From a checkpoint of a small CTC audio transcriber: 12M parameters, activation gelu_tanh.
Rows from block 9 of a small CTC audio transcriber, named by matrix and row number. Rows with one number within an expert belong to one neuron, the router's apart. Each number is 500 + 50 x the weight over its row's rms, rounded and kept within 0 to 999. All counts start at 0. Numbers have three digits each.
Before each expert's rows are labels from the 100 clips, of 14976, where the router gives the expert most weight on average: "responds to" is what is common among them. Only what is clearly more common there than usual is listed. The data: read English sentences (LibriTTS-R).
# router: router (model.blocks.9.mlp.router.weight, 8x256, trained with AdamW), inputs 128-255
# up: expert up (model.blocks.9.mlp.up, 8x128x256), inputs 128-255
# down: expert down (model.blocks.9.mlp.down, 8x256x128, transposed), outputs 128-255

# expert 5
responds to: the word "have"
router.5:430605495481498500485470501492525476419471499399420641519430531473605453511515442519493561438520520622476506574534562524540513560492543510547471498493424486485506476536435469502460580501455464558502547417508508531536473634490480500465539519470582420494549466459464473478595472478454501549504523475464469569469486461536427490548461486500483571540631519510588512538446520479527533516503
up.8:482514486503418437522485546566574563474554470401562509518516562536506533387538386490505488465452517563463466585575529441520494440522450498547438524605438491483525455498509479466454502512565511414532471555442507518425471434472538481531458526528484494455416454534522454527448552462432626502572501549574542565458497581471498463484476475514526432547466426516482441403450461492531468458518
down.8:485515544422522586626436479557474550559465463477475452421460583569477506574526544533364556533432533539495429493435426501461500599507455461540534472510481563517514497568539474558470541444590565519526455531557439491513508532428489511497460397412444503550542545546460532547474469598489441429488497664562563529487563525521426456544535433434501499477523550497525505503426573494478457491499
up.9:474534551479511454567510513383509453555474543499476433503526485483501531543554533522492545454448551570579438471525527495502488469417504532465441555454513507591510619505544494531500494589445518445571523545500497515480460585508460524564567548504552502491546555500446492536525627477583583481457518463548488482487412581414516548494473540456499431370535520514597564455473505552540456539494
down.9:429493524430594569518492461569595450444424582518516491539472573564479524491541524467500488451416497511484437480437441478445345521460525486516518529532464405454388526446523508511509530582497522427512476468484466513538503574525572475487475480542428484417543518492451482521534425524557470465486478470464549596482554468487471508409453497494489577525548513519389486510516587489455484516355
up.10:457541457455512541494428486454546406509476467527578545611517485527522558501478505562486488480510445540536503408522488588479440477471567478537494499456588530433456469500457418476495545529492492416409495543530451542585558432608573530551506522462536490473527492469530483544522450431488502502550456493589529415477533515423460376591534544468535543568535492505463457439508457460567460481446
down.10:518499536514582465532468471525465596444548564535469509499501385496539557496486494491467596617546508485498456462595592457471577518468397540599572605501493520555487512478530553428512457470483494543516466508408507473571405478510485439457505516473499581477572478581427427459496407437443602502454513532503496398507481485450556605523537470480524449485506433485561528538517537548453427535527
up.11:482493475529484528609510514542550510384569514478547435506530561462536615544495581535544587502438536541373373506527505544500497499550529477521426453521525479584491402569521537456424487500473468488516562457520515530477442486502522578521555555493506508468400538559545514643452448535491488456507481500534500538514487473534446417526489515511554552538514432573523570503427465560408353548492
down.11:541509550560525428461408553510527472501559559597514472494560398478487572497523493550457495530463509554552407481580530628419481442539523544537548482489532552536537456521460468516447479412418550374567508497516414572397511397506531602474448421500562533488532436565430462548443472519480464444540575442481506474448599488507483530548530554572517482476335510498506497429557520490490456464511
up.12:454496431520580494478473443551496406515465456469595487440494530495442575596457498494517557565493457565504499448498564456517510491499545463477472562534548541481474567413420408581532486572554499542411464443486470426523505497442442485514478484433588544422469548539522513521562552374421523448469428516494554509417492455495423538507502565416547485530579523462454496574583443535461498553512
down.12:473472503522539473521462492444550537482541489562481534369508471384491530495550504464526498466532614506484503502623485441485473424451511505562525479562508469467414534490471519542589484451487449544468470471449535521482528501458490505499517515549483510582577506490615478514487497503470481454502508470579513479546434611459471475582585381539502563457465530503553461491458408436403418552568
up.13:419531543452503564555540480477464354562449573497556576532578463599524562526499528515409532472476464490490542503441625512453454427422483540486541518421503510456506497420528424554433529480461504505575477522453372504487501557591467568527576522446522433465617512486508575511489533497524472526492451510534478472437461512512587507601584582519418505371527461517483482510481520522484474512505
down.13:434497447422520469462506452531505493500560530482453525491427497471479541488491436423483555487467537456462506481432575510457500536454414417472520613473446532478484467435434495527490456541425444485528484517439609566516574526402606548444529503524502525434519544581593491509548498497495522467553475492445421471536427547429419507596521540454507430542438506444494451490509509611498591548409
up.14:551490536505490542435484487488544460476532486563500463528470427537548582468457443508559456441496454494497588468584471502481510516471451563417473504518575490501508407604552553488462491487519524538460520624500446522442608442425597473542553583474453559449481547482482505483506556626490414544457484424571550485494513448515470449450534536470553516525441593683570551504380512465479499572512
down.14:596501438484479461519459515497435483531582486611437403512479608513518603494577467584473511487577566513527484439489526493469515532592453544544547511511482535502499510520541477455309497482532501492466524523483453527552527470543417638576518477445463495518401558580563471555377508432452548508390505509472501425446556495457538497475480460536518526429561581473544382506459542591473458502520
up.15:428455410476452505463552413434515507477497469515449484467501541512441465504406592504557439526595492434471483573512553560491415501531538477452530523422554513413483496408516558561521492486444551557457453524535492509554482493453457431388545422427557514526572520537519516470455517432547518495521521476451475611498504577552446482524571487486535465701544601424486466521519456465539501475591
down.15:552492484592563479403607476463426502503549554539462576492498438544598527504503552432503445467537563511461535444557514490538541465511503528399493481550624585512533565423486508453460471426480496520470450532458463424524589461545534591545525577524481523518571486458654479447586467473599452475510535485473531448474444456479478383555426511535480476447544504535546487461454547542508472456548
up.16:547483462534608593563491535498559458471512456411587457536448530526513581499436491452510479505528497484403442548526568410526486494668557511483515474510598491551519503435465446472459582538463526538494487523408488429622430547441466515411499314547509552476529530506501444511450484405501577475454520473581532471499485445468429498501510565411491526506477440541452484507500543512401526506563
down.16:446501506547483464492439445501428603531537473401468528485601472427563499489531476547563486587455461519665380558514459521473474450557480464617445520531498474503443561510472464536567514461525544487491542562425470463510553477471586494402488516569502421525512535553577411470536477498522461459476418477503523482502446401560478448537534409443370534514467580500561486493500498465503426460471
up.17:558479555486510488532581485463541402580494556554506546492480453637533518514458478488521582518421532567493433476477516506460483497478580574572435530518514456563455516518472483535504468499569545464377515496474442547556422526455501421536449515505534515554499499559527443559598495484438588516510461549467482503543458430554473381406590515510432474477447371490572492538404428591553405443525
down.17:471499526410487507566380537482562497524491499548544456533464539524466455497496582488446552548518424470585496527528539593461505470635571497530490480599494461477468521405414462598528489515488575465597515532511489495541453541457527535465402501458483510504562481566447449571447589534567547423449486480531595515551608506505511420453501466452602515389482523448420525494582572530425425430494
up.18:473433491547538357577483481426515542555542554455459568515481501500406532488493395525394461487482479494480556494467489458468512457491460418540459462475544435460477464472561403481482498401512467501495408532498469455475575527459516554489531417439550596587543493491481498556496518443480474440477537518435525580460440552500491560509536540449454509585501510429577445501462485571457573453455
down.18:516574532401500496477552419550493505474529599400484517500563469482489484474517452490577505445396540456549466399446504486577536611553486530410535527400454492469481539473468504431483506441477496483520509563377557486552497381503571523556542450446488475518520601481475513470513445498509504566468492520377573506536453634452545499546430548478474474470436520508427544585499490557537535504465
up.19:465501494455600404606487541478508612378520494531471516548509495512491534477529480506556578446466413580541552455477519463500539470540429502566539476508513502476451528461554550518502442323441474548454522552430613455526460466535473513490407556543446438535439537408476603565525326414433580464447515475503524574484446464430517501559492446505525454393510483445542490390488493553582557541538
down.19:519503428477479650629501531500503421557428484515528458498469454461512488531510532486454485481489572583476436493409464552529440432494466457409514558450579541485533495514416538449579504444529493448495565535543469479443490450434540527473402462457559512474613437499468542581462533533599376509501446507497469448493537435569423561495494583532470564491410474510518462572535514431461577440455
up.20:494464398536561568555524498433521545472496461520408355586483481423417515525514525535554535480486475516428456543533511505394481445597504463532534572500517450555507465463523589513476612591437439497500591469530529441498409505507477537554569488486409489558563589489416439559515452551622517455544524512505534507495405464563487517530463471488521492520548508499536573414456450475500493520533
down.20:579542566445550521461521500453447573458445497513526468558557546479508547492634472511442503498457540487468563576589475426562529489492461517455599527484523456476496455511520520462405547463530476500464499497475517567546488511506532626481505410495515590457401439448430493485493398550571457445545431424539560470450423419564454465513570488533460540478434596585515486505447544533470423428491
up.21:484489534512346520472557558471473498514488414469489450533523549504541450529574554619474546498512496437557430450516400609460580509500514457496526455516536482469553493474523489540502520550527515342552521459484491476561508567632506574427348511537507501498377469532593442555541432483460408511502519462512516441507610460465490507510527516534585477555460632527478472553523537461487465465422
down.21:490533477530559435516513549510415555407519517424571514442451506507478462474506524551510445518465480548587462445531520496663542488507588488568568503470465430452505502560473372532533486454375433511561452460466487509473481464532428443579519467559420376430485464431465548538518472503557583453515521523485477540601502447454499443540521555540484471558494531572496492427576459528484578556529
up.22:501521434582581444494503506532618482413549558466558543487489574511502484492606567479411443507521627535395467499472517537535510529527469484496492477510561520518546437428471437470596501559451557483511473415486507447591457491496603519401508418569479496519577493557465488523462541435514519530434557556469447467424417416464451514515487551431467561466516508530570480467537460487456501514525
down.22:489570541514508489474456507428516520450559515488512472443536461486494510406532423541566473491494424431473515481549545483473504440536618499413429570445511536526521533511516520457554557509431507536475565499373465495414433477458423476542539449466498490531423430532581473526549485427489477537511424485487530503463547568648475417513518381471470538457532528583567524536443474457521546443561
up.23:545532479431554402464503508518523503490538492422539558452405504521538495604486534464541464464554537565497476559456525489611557485530456564485476514481553489509512561537405506511470482484484597572482511488458536506436400590446505462468482537413535479445575550449464463620557521454440517545492526433550609434497451550479476533580425521501448453573505510525598397474537550471496592474460
down.23:528454516512439438587445458594539614519444520506418462556532559468574491547525506508524473382467492567532503569382425590519558423532495410535462470582539524479525391540429496500560485527466505474571552500509448495429500456475524443481453451528511496504527542465554508480394523517545402454489409475529522500646491504442394518523451484504562483498498442539445516555484398427582442508521
up.24:492474351491422467501606446483604513450411565594378448513521514496556459499402540368441489552528521512520447491403502583457483420524572513527448469488525558500465532398531507539518482466457552525463429440441500555641512559475561503501482568493511441518602546448546480454500499446474498493501485547443474541528501556562461529486464491468524553534544554521430547415520477485536519540518
down.24:542466517437614523473510483440553497514449480584566493465351452464519472475484467460506447489553504568506619423464597456528544460535458555513524488430403518471450516567421495491469459545485488541470543455453533434497524443538503567495497493473561524489482494500540534570410491421538554545531526426565492400484392462507545417465516579430482539451450496509482439549534463495540574510535

# expert 2
responds to: the word "in"
router.2:496457571605509510463455600504546448482443466561502445436525482538505496490485445521579592471419433532487509527535615510435523645449480486538481549549495547471577531512581542449502540525456519499461488445481505430507503612464478513515559519481403522473505585473544458496532491497472497446518512399507555483453433587375400432547545400589539430560387449547596556445454442495598479549520
up.8:395499440411542547460532481434551510545447518468510538520556586494530473466565543494574482461516535526577538432544457470422463581510509383610475566486467455570423563483615557582370537476549549568463560462509614490465512504642530505519495592388523471466492517480492504580536469479492575449517490506497478492485476533430412501579436556572464459445578529541495481462513531487474571460445
down.8:485498541620512488531563520582517481535492487514482383471452593594459506401484453483530461510561626439537527593593455446487530499472503532433492457492483560529461450405542552443517628534424527385461558513523456490446494542411544487549448418465497590517489403492454461526505537497532597521501422436549531486446511502506421493427568531419518439467542434453441488529493483577504503494524
up.9:436577566495519500521435534486497528537571506412389533539511508464548500464589502503506491493444464513498479437494559573428445489561511585582473499545443490503525547478485459463451554530495539591457538489403491488460520475543404545542500529463523344504527573438518421503446432514444538500438477424455508492500538522508542499496521479451436433548554517504453497519463470491431498436470
down.9:529442473458550564479532519582496512476372501526487486486468428475509429577511543580510471464537528477538479523452601528561483499506517519484529523380436520470468484531474408537415510491572542549547571435454562617510472516507511533512555481553501461515496511483503528560574498469502524574515522460470469484592516414458576553528426503581422570512539585512519447503552286440533420481417
up.10:494530422489549627512489473518470641510548517439477507542580501585396596473438453580432491589420488450444445520487417525445424388454455569555410504554498581593489545516460540546497563438513531521514535588583469461543491502523477503582430539499467532513405487455561548509481416473528536445528442505516536478482534480567485596486492444525561486347534503496519430507511489482472489513505
down.10:530552556539416560520558442416602533466545421427474516546400539466452530501540451514558549478495442599519474580521373488443448564383508608581474381552520573471490580551587455438511454490482455533419465460565422490468470529567477486485576401500542537460404499463509474637549520464572511477447524440485502502493598464459487495455604487487508562477502500517521525496482441490584505528537
up.11:521484559423500499517530468515552568420524516446469500494519549564540531465499416421507544526468517447451618467443486546552530500560568591468607452473535408511476430453465406475477502491472474583539533493438583511485573583459559517542472413464467454531516520545549439553506514490449429497570470518504434485543445554548520500580531535598456509485408399555492485458566535555429518558466
down.11:508492492494619543566433497445596458549452531480484467514559478520422532534551501516374479442559481447569539534480496512550522441541447539491493469494513489656588513474467396530488519450516399523512502457537542560415553522527532540465481422436564485573458493532496572582527508494490476469614430499475474513526582542522522478470494565478479599517458567496478417449564470518545491389553
up.12:558543451517501441507430427567514584426535556574570476521595402537536471535575414575485450504524468462433571555554531468532548498460559544596522559446493500489430539551450455546580458499470526535540509438471480635522444471493444495495535444464431473550540564463480516463534537531497529406535544452498454545552485482529536526554528440536461485431441557473432530448476481549469400473527
down.12:484558451404522556476548402471441557523461567519448503489436551529512448522423481552539505525480461381572527471552487538520427606500504492493603549515532501495397429610497375529548566557476460525467564491500539453516511468454555490558480541517475561510497458502523534551472525513415508567483516550448512580457491509547386444501467507411424497547455493499467554436541519472560506516462
up.13:379504575578542532479516465466458492463509483497466551511527467623569565453463533468594385606518560502432491544511484437442493494506569450467485556454415497483464541510544523497504542496486601474604546527519549523535487496521514350559524416501471451546559467473598467513438423495505524465538480439543458486368428448467469539540571450484582508484526463471443514433514523501515466514531
down.13:510431624516518417419448414523485472476499576491537570517577536449454443485547425569476545462538455431526507430440445603415504452551463571440540508482488415504576526465554516417544473407453486488502572525447472406425508487455463439486521547483513547478557548505480521523520503469413510539571519546579515535517526607503464482497443483590384483503507482500537530557503427473455584464458
up.14:427494474489476428447507534476500531510556535584462508462510472436535532594439583446508512575508451459488418415532380501547452505512570560514555492514382472432493487473510619476498501491628584538488494472501589483543443438465454552460555522493417488410499474488485564554452516528461450422560548496467457527483403457506567616548484448526497491442519428533428481535518551433483579502539
down.14:518429556482469522537556494545452549470450444587459455485599414493487539509515513471489456536571483478506557496444464602458412505458465548577454475513402430454507547393589385485446436499556551515491495466472447527461505546538439504515563548486616594502504468470468386502477500513439544463528490456577645531532506561542463491456519547466564479511538494467479425485473465487467559553513
up.15:465524509433501529450545473526423456511391532359539525467453444589498439547586514557490440480430595562459531582538488493509641425582497454529524508540597559503389460491452507516443471502350503516572436457477497523494487475452562491460532423427415451516566594481497442500478518483442469461452482539537433531508490446556596506454572492486412537448446535472468429545529455591461466510507
down.15:532528495407544459448477468473390440468508538458543450522468440486490494532523507546505553538541567493393473534470518456501538454427573519535484523481502496531501553571447497534514538653470505490490465539470522609466484493510551512434494511452564434502511467514462483420441493457623563527386499550505469471499497467469562334522525422473532489490531478544503465480526577476537505441525
up.16:380458507512487422509410470469476448536563455483543439452551514520502490426557479574514440515471512463603499575463461484503495402430494540602544508521444544528442476520575526469509518451388477488513554558515456525489510460413490410473525589610462506498485489501459502519511492532505395501430491459503444576480487522501475476423494520587497457468590531490497482433470464500369464499545
down.16:457462462518455458567473637428485516562530555487539480481529457542448526521552533451435510579543561404540486466562445563509457554569510518503539542458439476503550512461570482535567476469531532504523472427533511500484521572481496523447480491457508482428437410512553647419584537468520540432417507465597556518489516554563454539536493474473409528561513409439595525503460548483480568458534
up.17:473515469461568522524473463570538459470386522388479513488460542605448540499467504501502531411505491435474449507487488474487496588473459418490398491459376506549449450469460533521548539445422448541422556599441476462570492522479420489488498564462511434499465453497583445598421516551538507448545512452519443530577503503472471511517527575487457551487511481425532547432463456430486560431489
down.17:513544508416469539554432505463575538496535522457456508588546483492577503481490680402506498450473564569458454544570504405533494529473535489469497588592449408467422520439446545512524566453401523475430453517478422513454474534494537559560444485458557474454474439521526508505498548561589500528624528517431540501489528408450506506445457536525468541564496408393422551484544524482481500444512
up.18:491485436505591462476504428522564491498477498488535588517434490407519563479423537467499546510428602517502559502484495490540541493537490485622410509566457474483373489609481498447547443495490414548452553564495526480558407480543479534639427552533377530560527550527457494375534514496603474496509442479496506380493554548494442497521504425431491545440456436527467564464479444517465542473550
down.18:474529525490483548513539529453511422476489413505482451518505376410399584533497502463495426480463502532499435466398549519567544627505531491490561530315573528570565486521504415533498508570619562443409497514536448563506532585512572507527532560542525436464506475494502471522464485553561507508464545473455490537585426576575515474423519527440455488494507544539548513455516479524656459585497
up.19:486549490503528489506499419503539497504591463430439502523589446456522532462469553527515560457476564527436531578477449527468460534498517533389514477455507533496444520563539544540412575578468490486463513498538535487548401395563433515549449440608447504458503530630613477513435513523497448480446589452446446480575435545452410444461491451499423573522477486382548537480495528514574498516512
down.19:550569536569505449454594505508444546482518441544555453480473538567513494485458518514446500491458460521564473509595503468498501505594515544557540551550449493572469610526529526485508425367536532512538506513461531459441494493570496509484399638452457522504462578463471545496439475449522456466541433406546465524540571445534510427496546481442483422484453406558478502513479387464445498542474
up.20:469535486623316511537540505537518515449586535504481618526473591570518508509530534505486453483495539562516508389474505427546492529467573604441425553545473460524423502562508510547438457588463537483449428474548506495538554483505458398518555520566523491444502551555399467524436470494488548433510518475449416432468556435553522472499429513499393479394492515568507444552552533575527538491401
down.20:352470513512557571510489501347556526415434441477584489503451513473547505458480445514612476512461583522479481438551497564486427560595473478513528458441450457474524416463455490486524501489524499493479497560453549437472607501516424565518525476562468429450491524467488497546533527533497539507480459542552531493588511463489433587540561472521586418541560488423587484441495576531491480447477
up.21:460554480505497610496512540460510477556461497539547549454522466396544618638527561394529467523502445541569462484546489517564546516542422493527532443586448510539461523532555540507531419469519526521428491466490370601519460579545472420487598527571442477474509404499572475474526479436566556514482559471372483535506498533422528502498474393543545460467549453510516473464487519430439474503516
down.21:538469397427481448423533441444531487509498528518547491401457515472393465571462526500418530441494483372546569530410556502576595417595476535496474549538540440474523433551551411575533373464499548464494593503567513570507566476595518504550543486564505374537538463552498600479468533468451456466495492506550476563525525550573478511482506587569422551524549504476520424529589491526499452369581
up.22:513532507503583462473545498633496563470497534409508495533503468553459466435528585477472488511495442550424519495443537522428461460357475424471437547466422537553520541569519499505526493463376566511558523522563444618477421501504528525540448489568567487496498526455564578500518540509597523488501544487495461481466448493447450500500505495473516363468458478542523449509390463458481494527389
down.22:395404538528547541445663469440493450445472532555456507450453490539568477547418481547573478564453545598514508480506487455505444596483439524492556449419584489428534515418477524486566426478533489541472527509413519442526453509492523481486511587536353509426501561490456471527485533497516489462483492450531595569508444441469434502465458557523479568485468475496533541518491521513522517531522
up.23:392519470545490536464444639500559553526461516435459510459433498526423502477467531474488423499511557486465557540525436487450640527494571493591509479559493543481488519538462452480398428499488538511379541510574503513448458550525493569654457598538516474498458457464517519495481485437542462502373453591526388513463484413440555459447446550564444482512503470469511512489493457485537472528480
down.23:525497472550495581524532563513472517536483540460467506524492514595516477513442395584480552561540426534536445445570572518485466432493517486479580440525476391454517487481402403500526520436560382506465472488481450479539445514485444396558385482461459486539419513509482523449587497482430534438507457468518422486411550415476457576503583515503543534572575554434563434545423564473488545554419
up.24:504441531471577591462463511469499524448481570515472518471548542404477463525454484426532571484549472569481564515523408522504410447507449548511544514494587431577516527475499533577527431446547480510421504486538485415503559540501472546504483555459466488607486474490522586529479438467473350478522431502510498459387454545414578551583447492484459452570487459540457505424571543495561583495490
down.24:431486514546474514529546494479452490509479524446496437559489451451545575403430423481522537485563464528465548520391578580495602469511527479532481526570461451503523405431395558549560488474553550510446495541495485483512385407525549519455540515554567450479471480594458520477433612493386509540466436510527462470502481493489444503504442535481524533471466524488554566498433440516497518418540

# expert 7
responds to: the word "be"
router.7:536547532375525544458554481460458518441530492518396437528455542516458463544509536507444440396610489570527498445522530438495524422635419517492489503540433491507590484457508426551553518477480465452542561410545418490535562381533518479545533639530568491527465569535409559552533463603447502532487481581484496529480471511435529551572422482444405436524425594501512484521453521470407634570561
up.8:487416421484569495440429559523445584488554454438500469592582515450432503510489509479471476441585485617607524474477487453468447551550516488533510589606471547452404615554495469497460493426450484563482540594503578504487476410531523523398540470481577449508492531503518498488602462517506552515575435496475489573408505458448575462441479488609503532494404542437573514484528474475463472471472
down.8:507456508463500539433499476481453474497540580496483569458431441453524530510482565515475578525512501517451539580479509427410594509453551530635502562514508460513496423506388511534399482437528379502476526436527484476593422557488581472567503555477532433500535496541407489468454493494600589466583507493557532524630512466509430487515507477482397579542523507482449511425479579492490422499513
up.9:504474554564526531497555535436438541591434461520459494563487430603462600507516482470437528532561525486623486421543490433448528465471439557486484548585511409364453536560493539484591503533498559450527507458525441552395508500474506524468562428563504513546507452495491518449609450455490532539397525454604441501480517525492487487513565454456481549541528505444394455501508459452463489519587
down.9:506587467498489367408564426498478495393540476474505505484539456463546461496471479617602442510486530442522468501418548591487469485525574523503489472451514469501527455536438526470517452568559503572592557547543508542534548584425476480541421504469439541537558524503542453537523564543516519536578442496444470473476560511445568492490493534462481526584524573481525491543565513476483443436533
up.10:558440452506461619561570487518483520534456422582572602485506506586546527529428545463503514529402448481556472550587583476537521520525448509539450491548530498472539500476386430431493537533430490427510396547473527503467381594554505519524419553493468482482450550519516456454542516479461500440479467561464423570489446455537514431565532485638419488523536487459475416524517477525476493441417
down.10:612492465483492489510519564454487421462560488494427534502448422587438521566554510515489494476438553670420605425524564446525495496564487545419442478421467592535503587528468508425532424444445535522442467506458534557521492485549590537482457457476409574491568496544524457490597537637480494505505629484496478537498525478490447495487426465494497476461502525561501510487503569453529496424532
up.11:573446508404525523516485504461435418474581549457541563503545498471370509411512475440502533557461452401431434482571513476476630490431473524593540549461544581546454492447534468561520470548544419507510410591517507478482452524475528454515483467485574453567489466489554579460500447442464497504511572505570480504509511492412465492553536467563432477511573523426477477496525526398575519590484
down.11:568531539535603614446485480551560579429490462528454584474549441538497480441386498554567480555427504444562521559514467580495563451443570528515416420541543485473497406471438495539612512416414552600447534534462544474491423565478492542520476537550510513463536587460553584483514448552350503519451415530539575575483432498515528492438508437512526347460427450489569488496528393468479439548553
up.12:453458348510511444508517438452443467490472528476479438517539479501563574503450464539547497530570459545494505534618339440485552473606549451466579501509428540516493506545440494527468515597376559458526583509520516503530520486495557429447486488573516464502489544442492504599551490490552486610510433448518469498629444559527572532483574471602457427395496499564489489582482513548440482488511
down.12:508500564467534554507481507490548567484454557523465579457469452494483502539459518532572567545518468418507434539518397498567519469421525524437465513491544441526442518457515523491593449461594460475478505476524457467458551556543427506540473548550466516487349559537561514583509480535429389511509484530507500431617599417493598547485516448469540488424545415523512483439464464506431568497466
up.13:465469618469407482557531537500526388553468507500600520540435512631539426512501556470556494489476461465535552490544611509481600615495486497458479445468464452535512507463386417450456519656507500557559470515469521520516532471426490463515505500445474579454432483481483562518469487515472500435511564487343477492529511483529501455579524549456457445492485483479521538593476443592497528491465
down.13:473463488495537584454447467531529558519437480525552451433465428511400496549563440529516551471450574560498544483455506492485487548467458462498409485524428462511545472569521504379462456547482458543429424541452461571478502569466465582558513512550434500420533566560416430549528518557542548479565616424520472546463435557474488537454468532534473564588503509499522602436494567454560445548494
up.14:420491545434489508496524566501495432443490461456487549602529550463519499508491576512523433456477585469681509491382459520559482508524486504488499331540574488437444473551481526487591504484409500483508487511503525487529425562501539461444506575511539553408545540505480517480501555467500516586479512602380481485503569484543506551518566439441473517488575456460383573481537557443517505457482
down.14:561612577532516446460481454520568508508502622478524585421548499407541495489516477554430479536564429547468516515503499513519541529519537487440452524516500549468493626521483522462562546515499589535482534485536459544525579505468427539560481479526542456480443535619502550513547500488495430448571530404497403534536515456415503448526546500519428549485450390468494533427598459512465566473539
up.15:548486507499465576556499452406559474496498524542426484497475412499455519461407545501446502405530546523344467466471495462475455421602596497458523554528514483476508591460432524460542498484496486543457488515534456577411451504448505497485510523482451456501475454434443560567506427477574567569545420527522462468521500507550536565521579442475444557635488509578525515443443493520536461517582
down.15:513453460471486524578535505457650560533545553508451555487562431442518548540568443389518442490580461519420506460517601513563477603531529519473515535470498487623486493441571558524586449555485573563446508443620542463442491424493578461595527591602543494523505504495555511511471512640558546529501507473532481534408486422518485575462566488539541454410566519430528513492416515492514543526492
up.16:520541510538609481444516461565532564462514400438444431544495481473435506551531589438499479470481555530536444551547485481500552482451463480511536393515493479509399517463419541393490517492554552508612517445433545495389499473540574525600547491429459546437456549475492487545560455485551622491546482530461442509553469524451406435595463471521465412483495485465511508435484525468603573500588
down.16:558457457550558522519469550447486438559550486482547476516444619494436445482445448658596448502506473454497591512401538530518504472511503473491570512389557466493486490529451550513482470531426537409408461482537501503470533467486450425562547476517461494390536450493488540418500466553487567491482411521474540562546466545471557482456614562392476554574527506566483521490495516530539457546513
up.17:452446491532529511469521446441565424437503460409442518487456454550572466555569518481449456442421423519534521521487564510494516482572475502478535509516522525428488539537405466560475507424494459504495602472449458496471519523454515599482591514535547565471476484533430379568552458506392518579478611489475572595518531546488483427568487536553483456552513596501548550489561512597483475581490
down.17:520560352534575435613439550441489459443508462534541536546456537534562567420460479434495599542505552547545488577495430462504521562392566478524527505517580503503429522436604507500468534493556486405517433518464521508496550520533489441500572483617494569531523552542517583486426495498528497483499502514521569408411466453569446492414474471491544553447432465564533526616507472491475579538476
up.18:541575520414491463563448527533376405590450559425580477633566573483431531518474463546495500509427459468519474495500522472472544451424558453492569529546527461558534449575495429474467563487504474511586482494499457526498542486551578438484490561517545502553473477448515553499516531469591537482549469453629597388500544570541558490455481549545499497558501458587553512557527455485447499448516
down.18:495493451468444545519542567493491540477424525452481528445414455519489432479521526486483467567549525540421519490563497434520450496477502495528448633466511534517498492512524533482555604540476517533530456570518504471474400475517545516585456512464476451500397411571445486512483512526497409525535438574546452576443580508570493488563512450503541529449529538467501459342481548559507552524579
up.19:535541509545487481537593500448477396530511559438487483532518480526527509444527514498467327555507469441495497485465535517482443467566478502506565594525537503472510527527521486476491493538572459502517538433444492487493541422636522449614541512442435485489429501485398492525519518413467421549517501494447507530452575495544671506499503450524575504570472547500504481467517445538535566395557
down.19:492553424512411535513422484526556511591420500536471591482433509487557495497438579459487507504552463403490541539459557486503451459550552441454506440513462454494532470515544355574420484494526475562608530529402463466469503470472493412421493470578518431517516500446491587532432537474518509516519441454549620431496474555475457509524464547421490548516463549584407522488467464532557464509560
up.20:593515589494425456470500491582595565401534407566554477395487503515480550509446496422510458440513507487457454471565485583526501504622462403605475555513428424496481477451506560536435559539482426532505577491487449566579536460573515534517482488453516528479481504504431526457462511461506424454542480547398430465460494475457443512439480554466435485485551540515515544481474428519536454496437
down.20:460480543521587443516580441503524508468522497594489490526517567431489543472400456576501551497624457517514552500421484516575541552471410531501472511552473547498556482419516413462465408461454441440452514531531585515507539556503457509541525563552428444479489541564507489524535587530586541424547488450601526597483568481429540510464482513481510535473570572513436497533533613490542522454456
up.21:597441363490537523498512385463411455465452445491529586516583582508455551613470523500554505576512545523424488490497509563533527485494605563474518449515561515561602529483518505496505535485482508523534521515474541505424439526522421488587451432571443571502633523577553436410410545535525565635570482516552475543505463586461526466539515498538416589531450435432457521483628457467463477443572
down.21:459466478495421523537486541485501474539573477492461499388436575526428528534612521491515505488498476496589462548462562507506480491439494509444500455433434503483470587436547438512520579585524635496457391508485510460492513537535491542465392539534483510523536419469492532492487531530537434396504493422490552533495548502544512504556562524544510484488500484525388630514438539500452599484468
up.22:551507479462459519488377497490465461603606508500456506510542547508480585479492455441499433503522511505484416413498505463357469477478535471486563592530412582473409483530526445487461463489441609441515585481542544466502507475508521528567513468485448515535502572422520515510426490574491544571496521452460460513482470508511527569427480480509447527533461482547556532479479538449434425469423
down.22:473500527451513468446486407477501505498443440409484445538438491476513440481387469586566475474545352482596587495445497497530451605514452489564460483533438556479556480525513559487399485523608461526501441508484523583485430584485511573588451498586509428515521429524379576514510516560489455476456429582436524458514535518542515505503510472540596524462529553504438531506541492568533546498579
up.23:551537546547567573517490522462410500467498491432533506514487506538520556532476527557400474462559408540546645487477454510470504424491560509475632527477465606429474471479517537505507535506504502561510463552505512474524552405474470463521558512507481457535523468454444540466494501506444498546479441568430504505569521402509454461469558466476540483400568504563535584586541561464533499510465
down.23:491499497444452508488452626472504481514535481479481498494517491515532574520504538578507513458522540438492416439494418511444561435462578508557498427519437543503493497511439525522530595441522460429449492432458485489474469523577488469444480437579509530425474481385540454472428579501564514497507529469506469601620534569508553503536438492590473445512386449384429582511516488521439412498493
up.24:460470390499527537474477536471488478487470596466583538414490533456459609473549467381443571491398457494469527568525428504555464510518493556528540547593440418550487613482437552511544466463506507576494484468487593470596561513411447477501537493487553501532544447554482492493461466490470380537430415482462491462467498406457434503487533528560504457450470554620497537482560447527474490441515
down.24:509604419469526489523515483528432456525586497465521506532444583419526466459485643510505393590450538457481567516465534453516528480461550531544548556570595508464470415549505446493434510513536498449430543505484547592550478408489565480371479528527499571502450492551501538447471492525562502458473677438468508452559539545421428518545503416446458512531508395505482537523497463467538478505552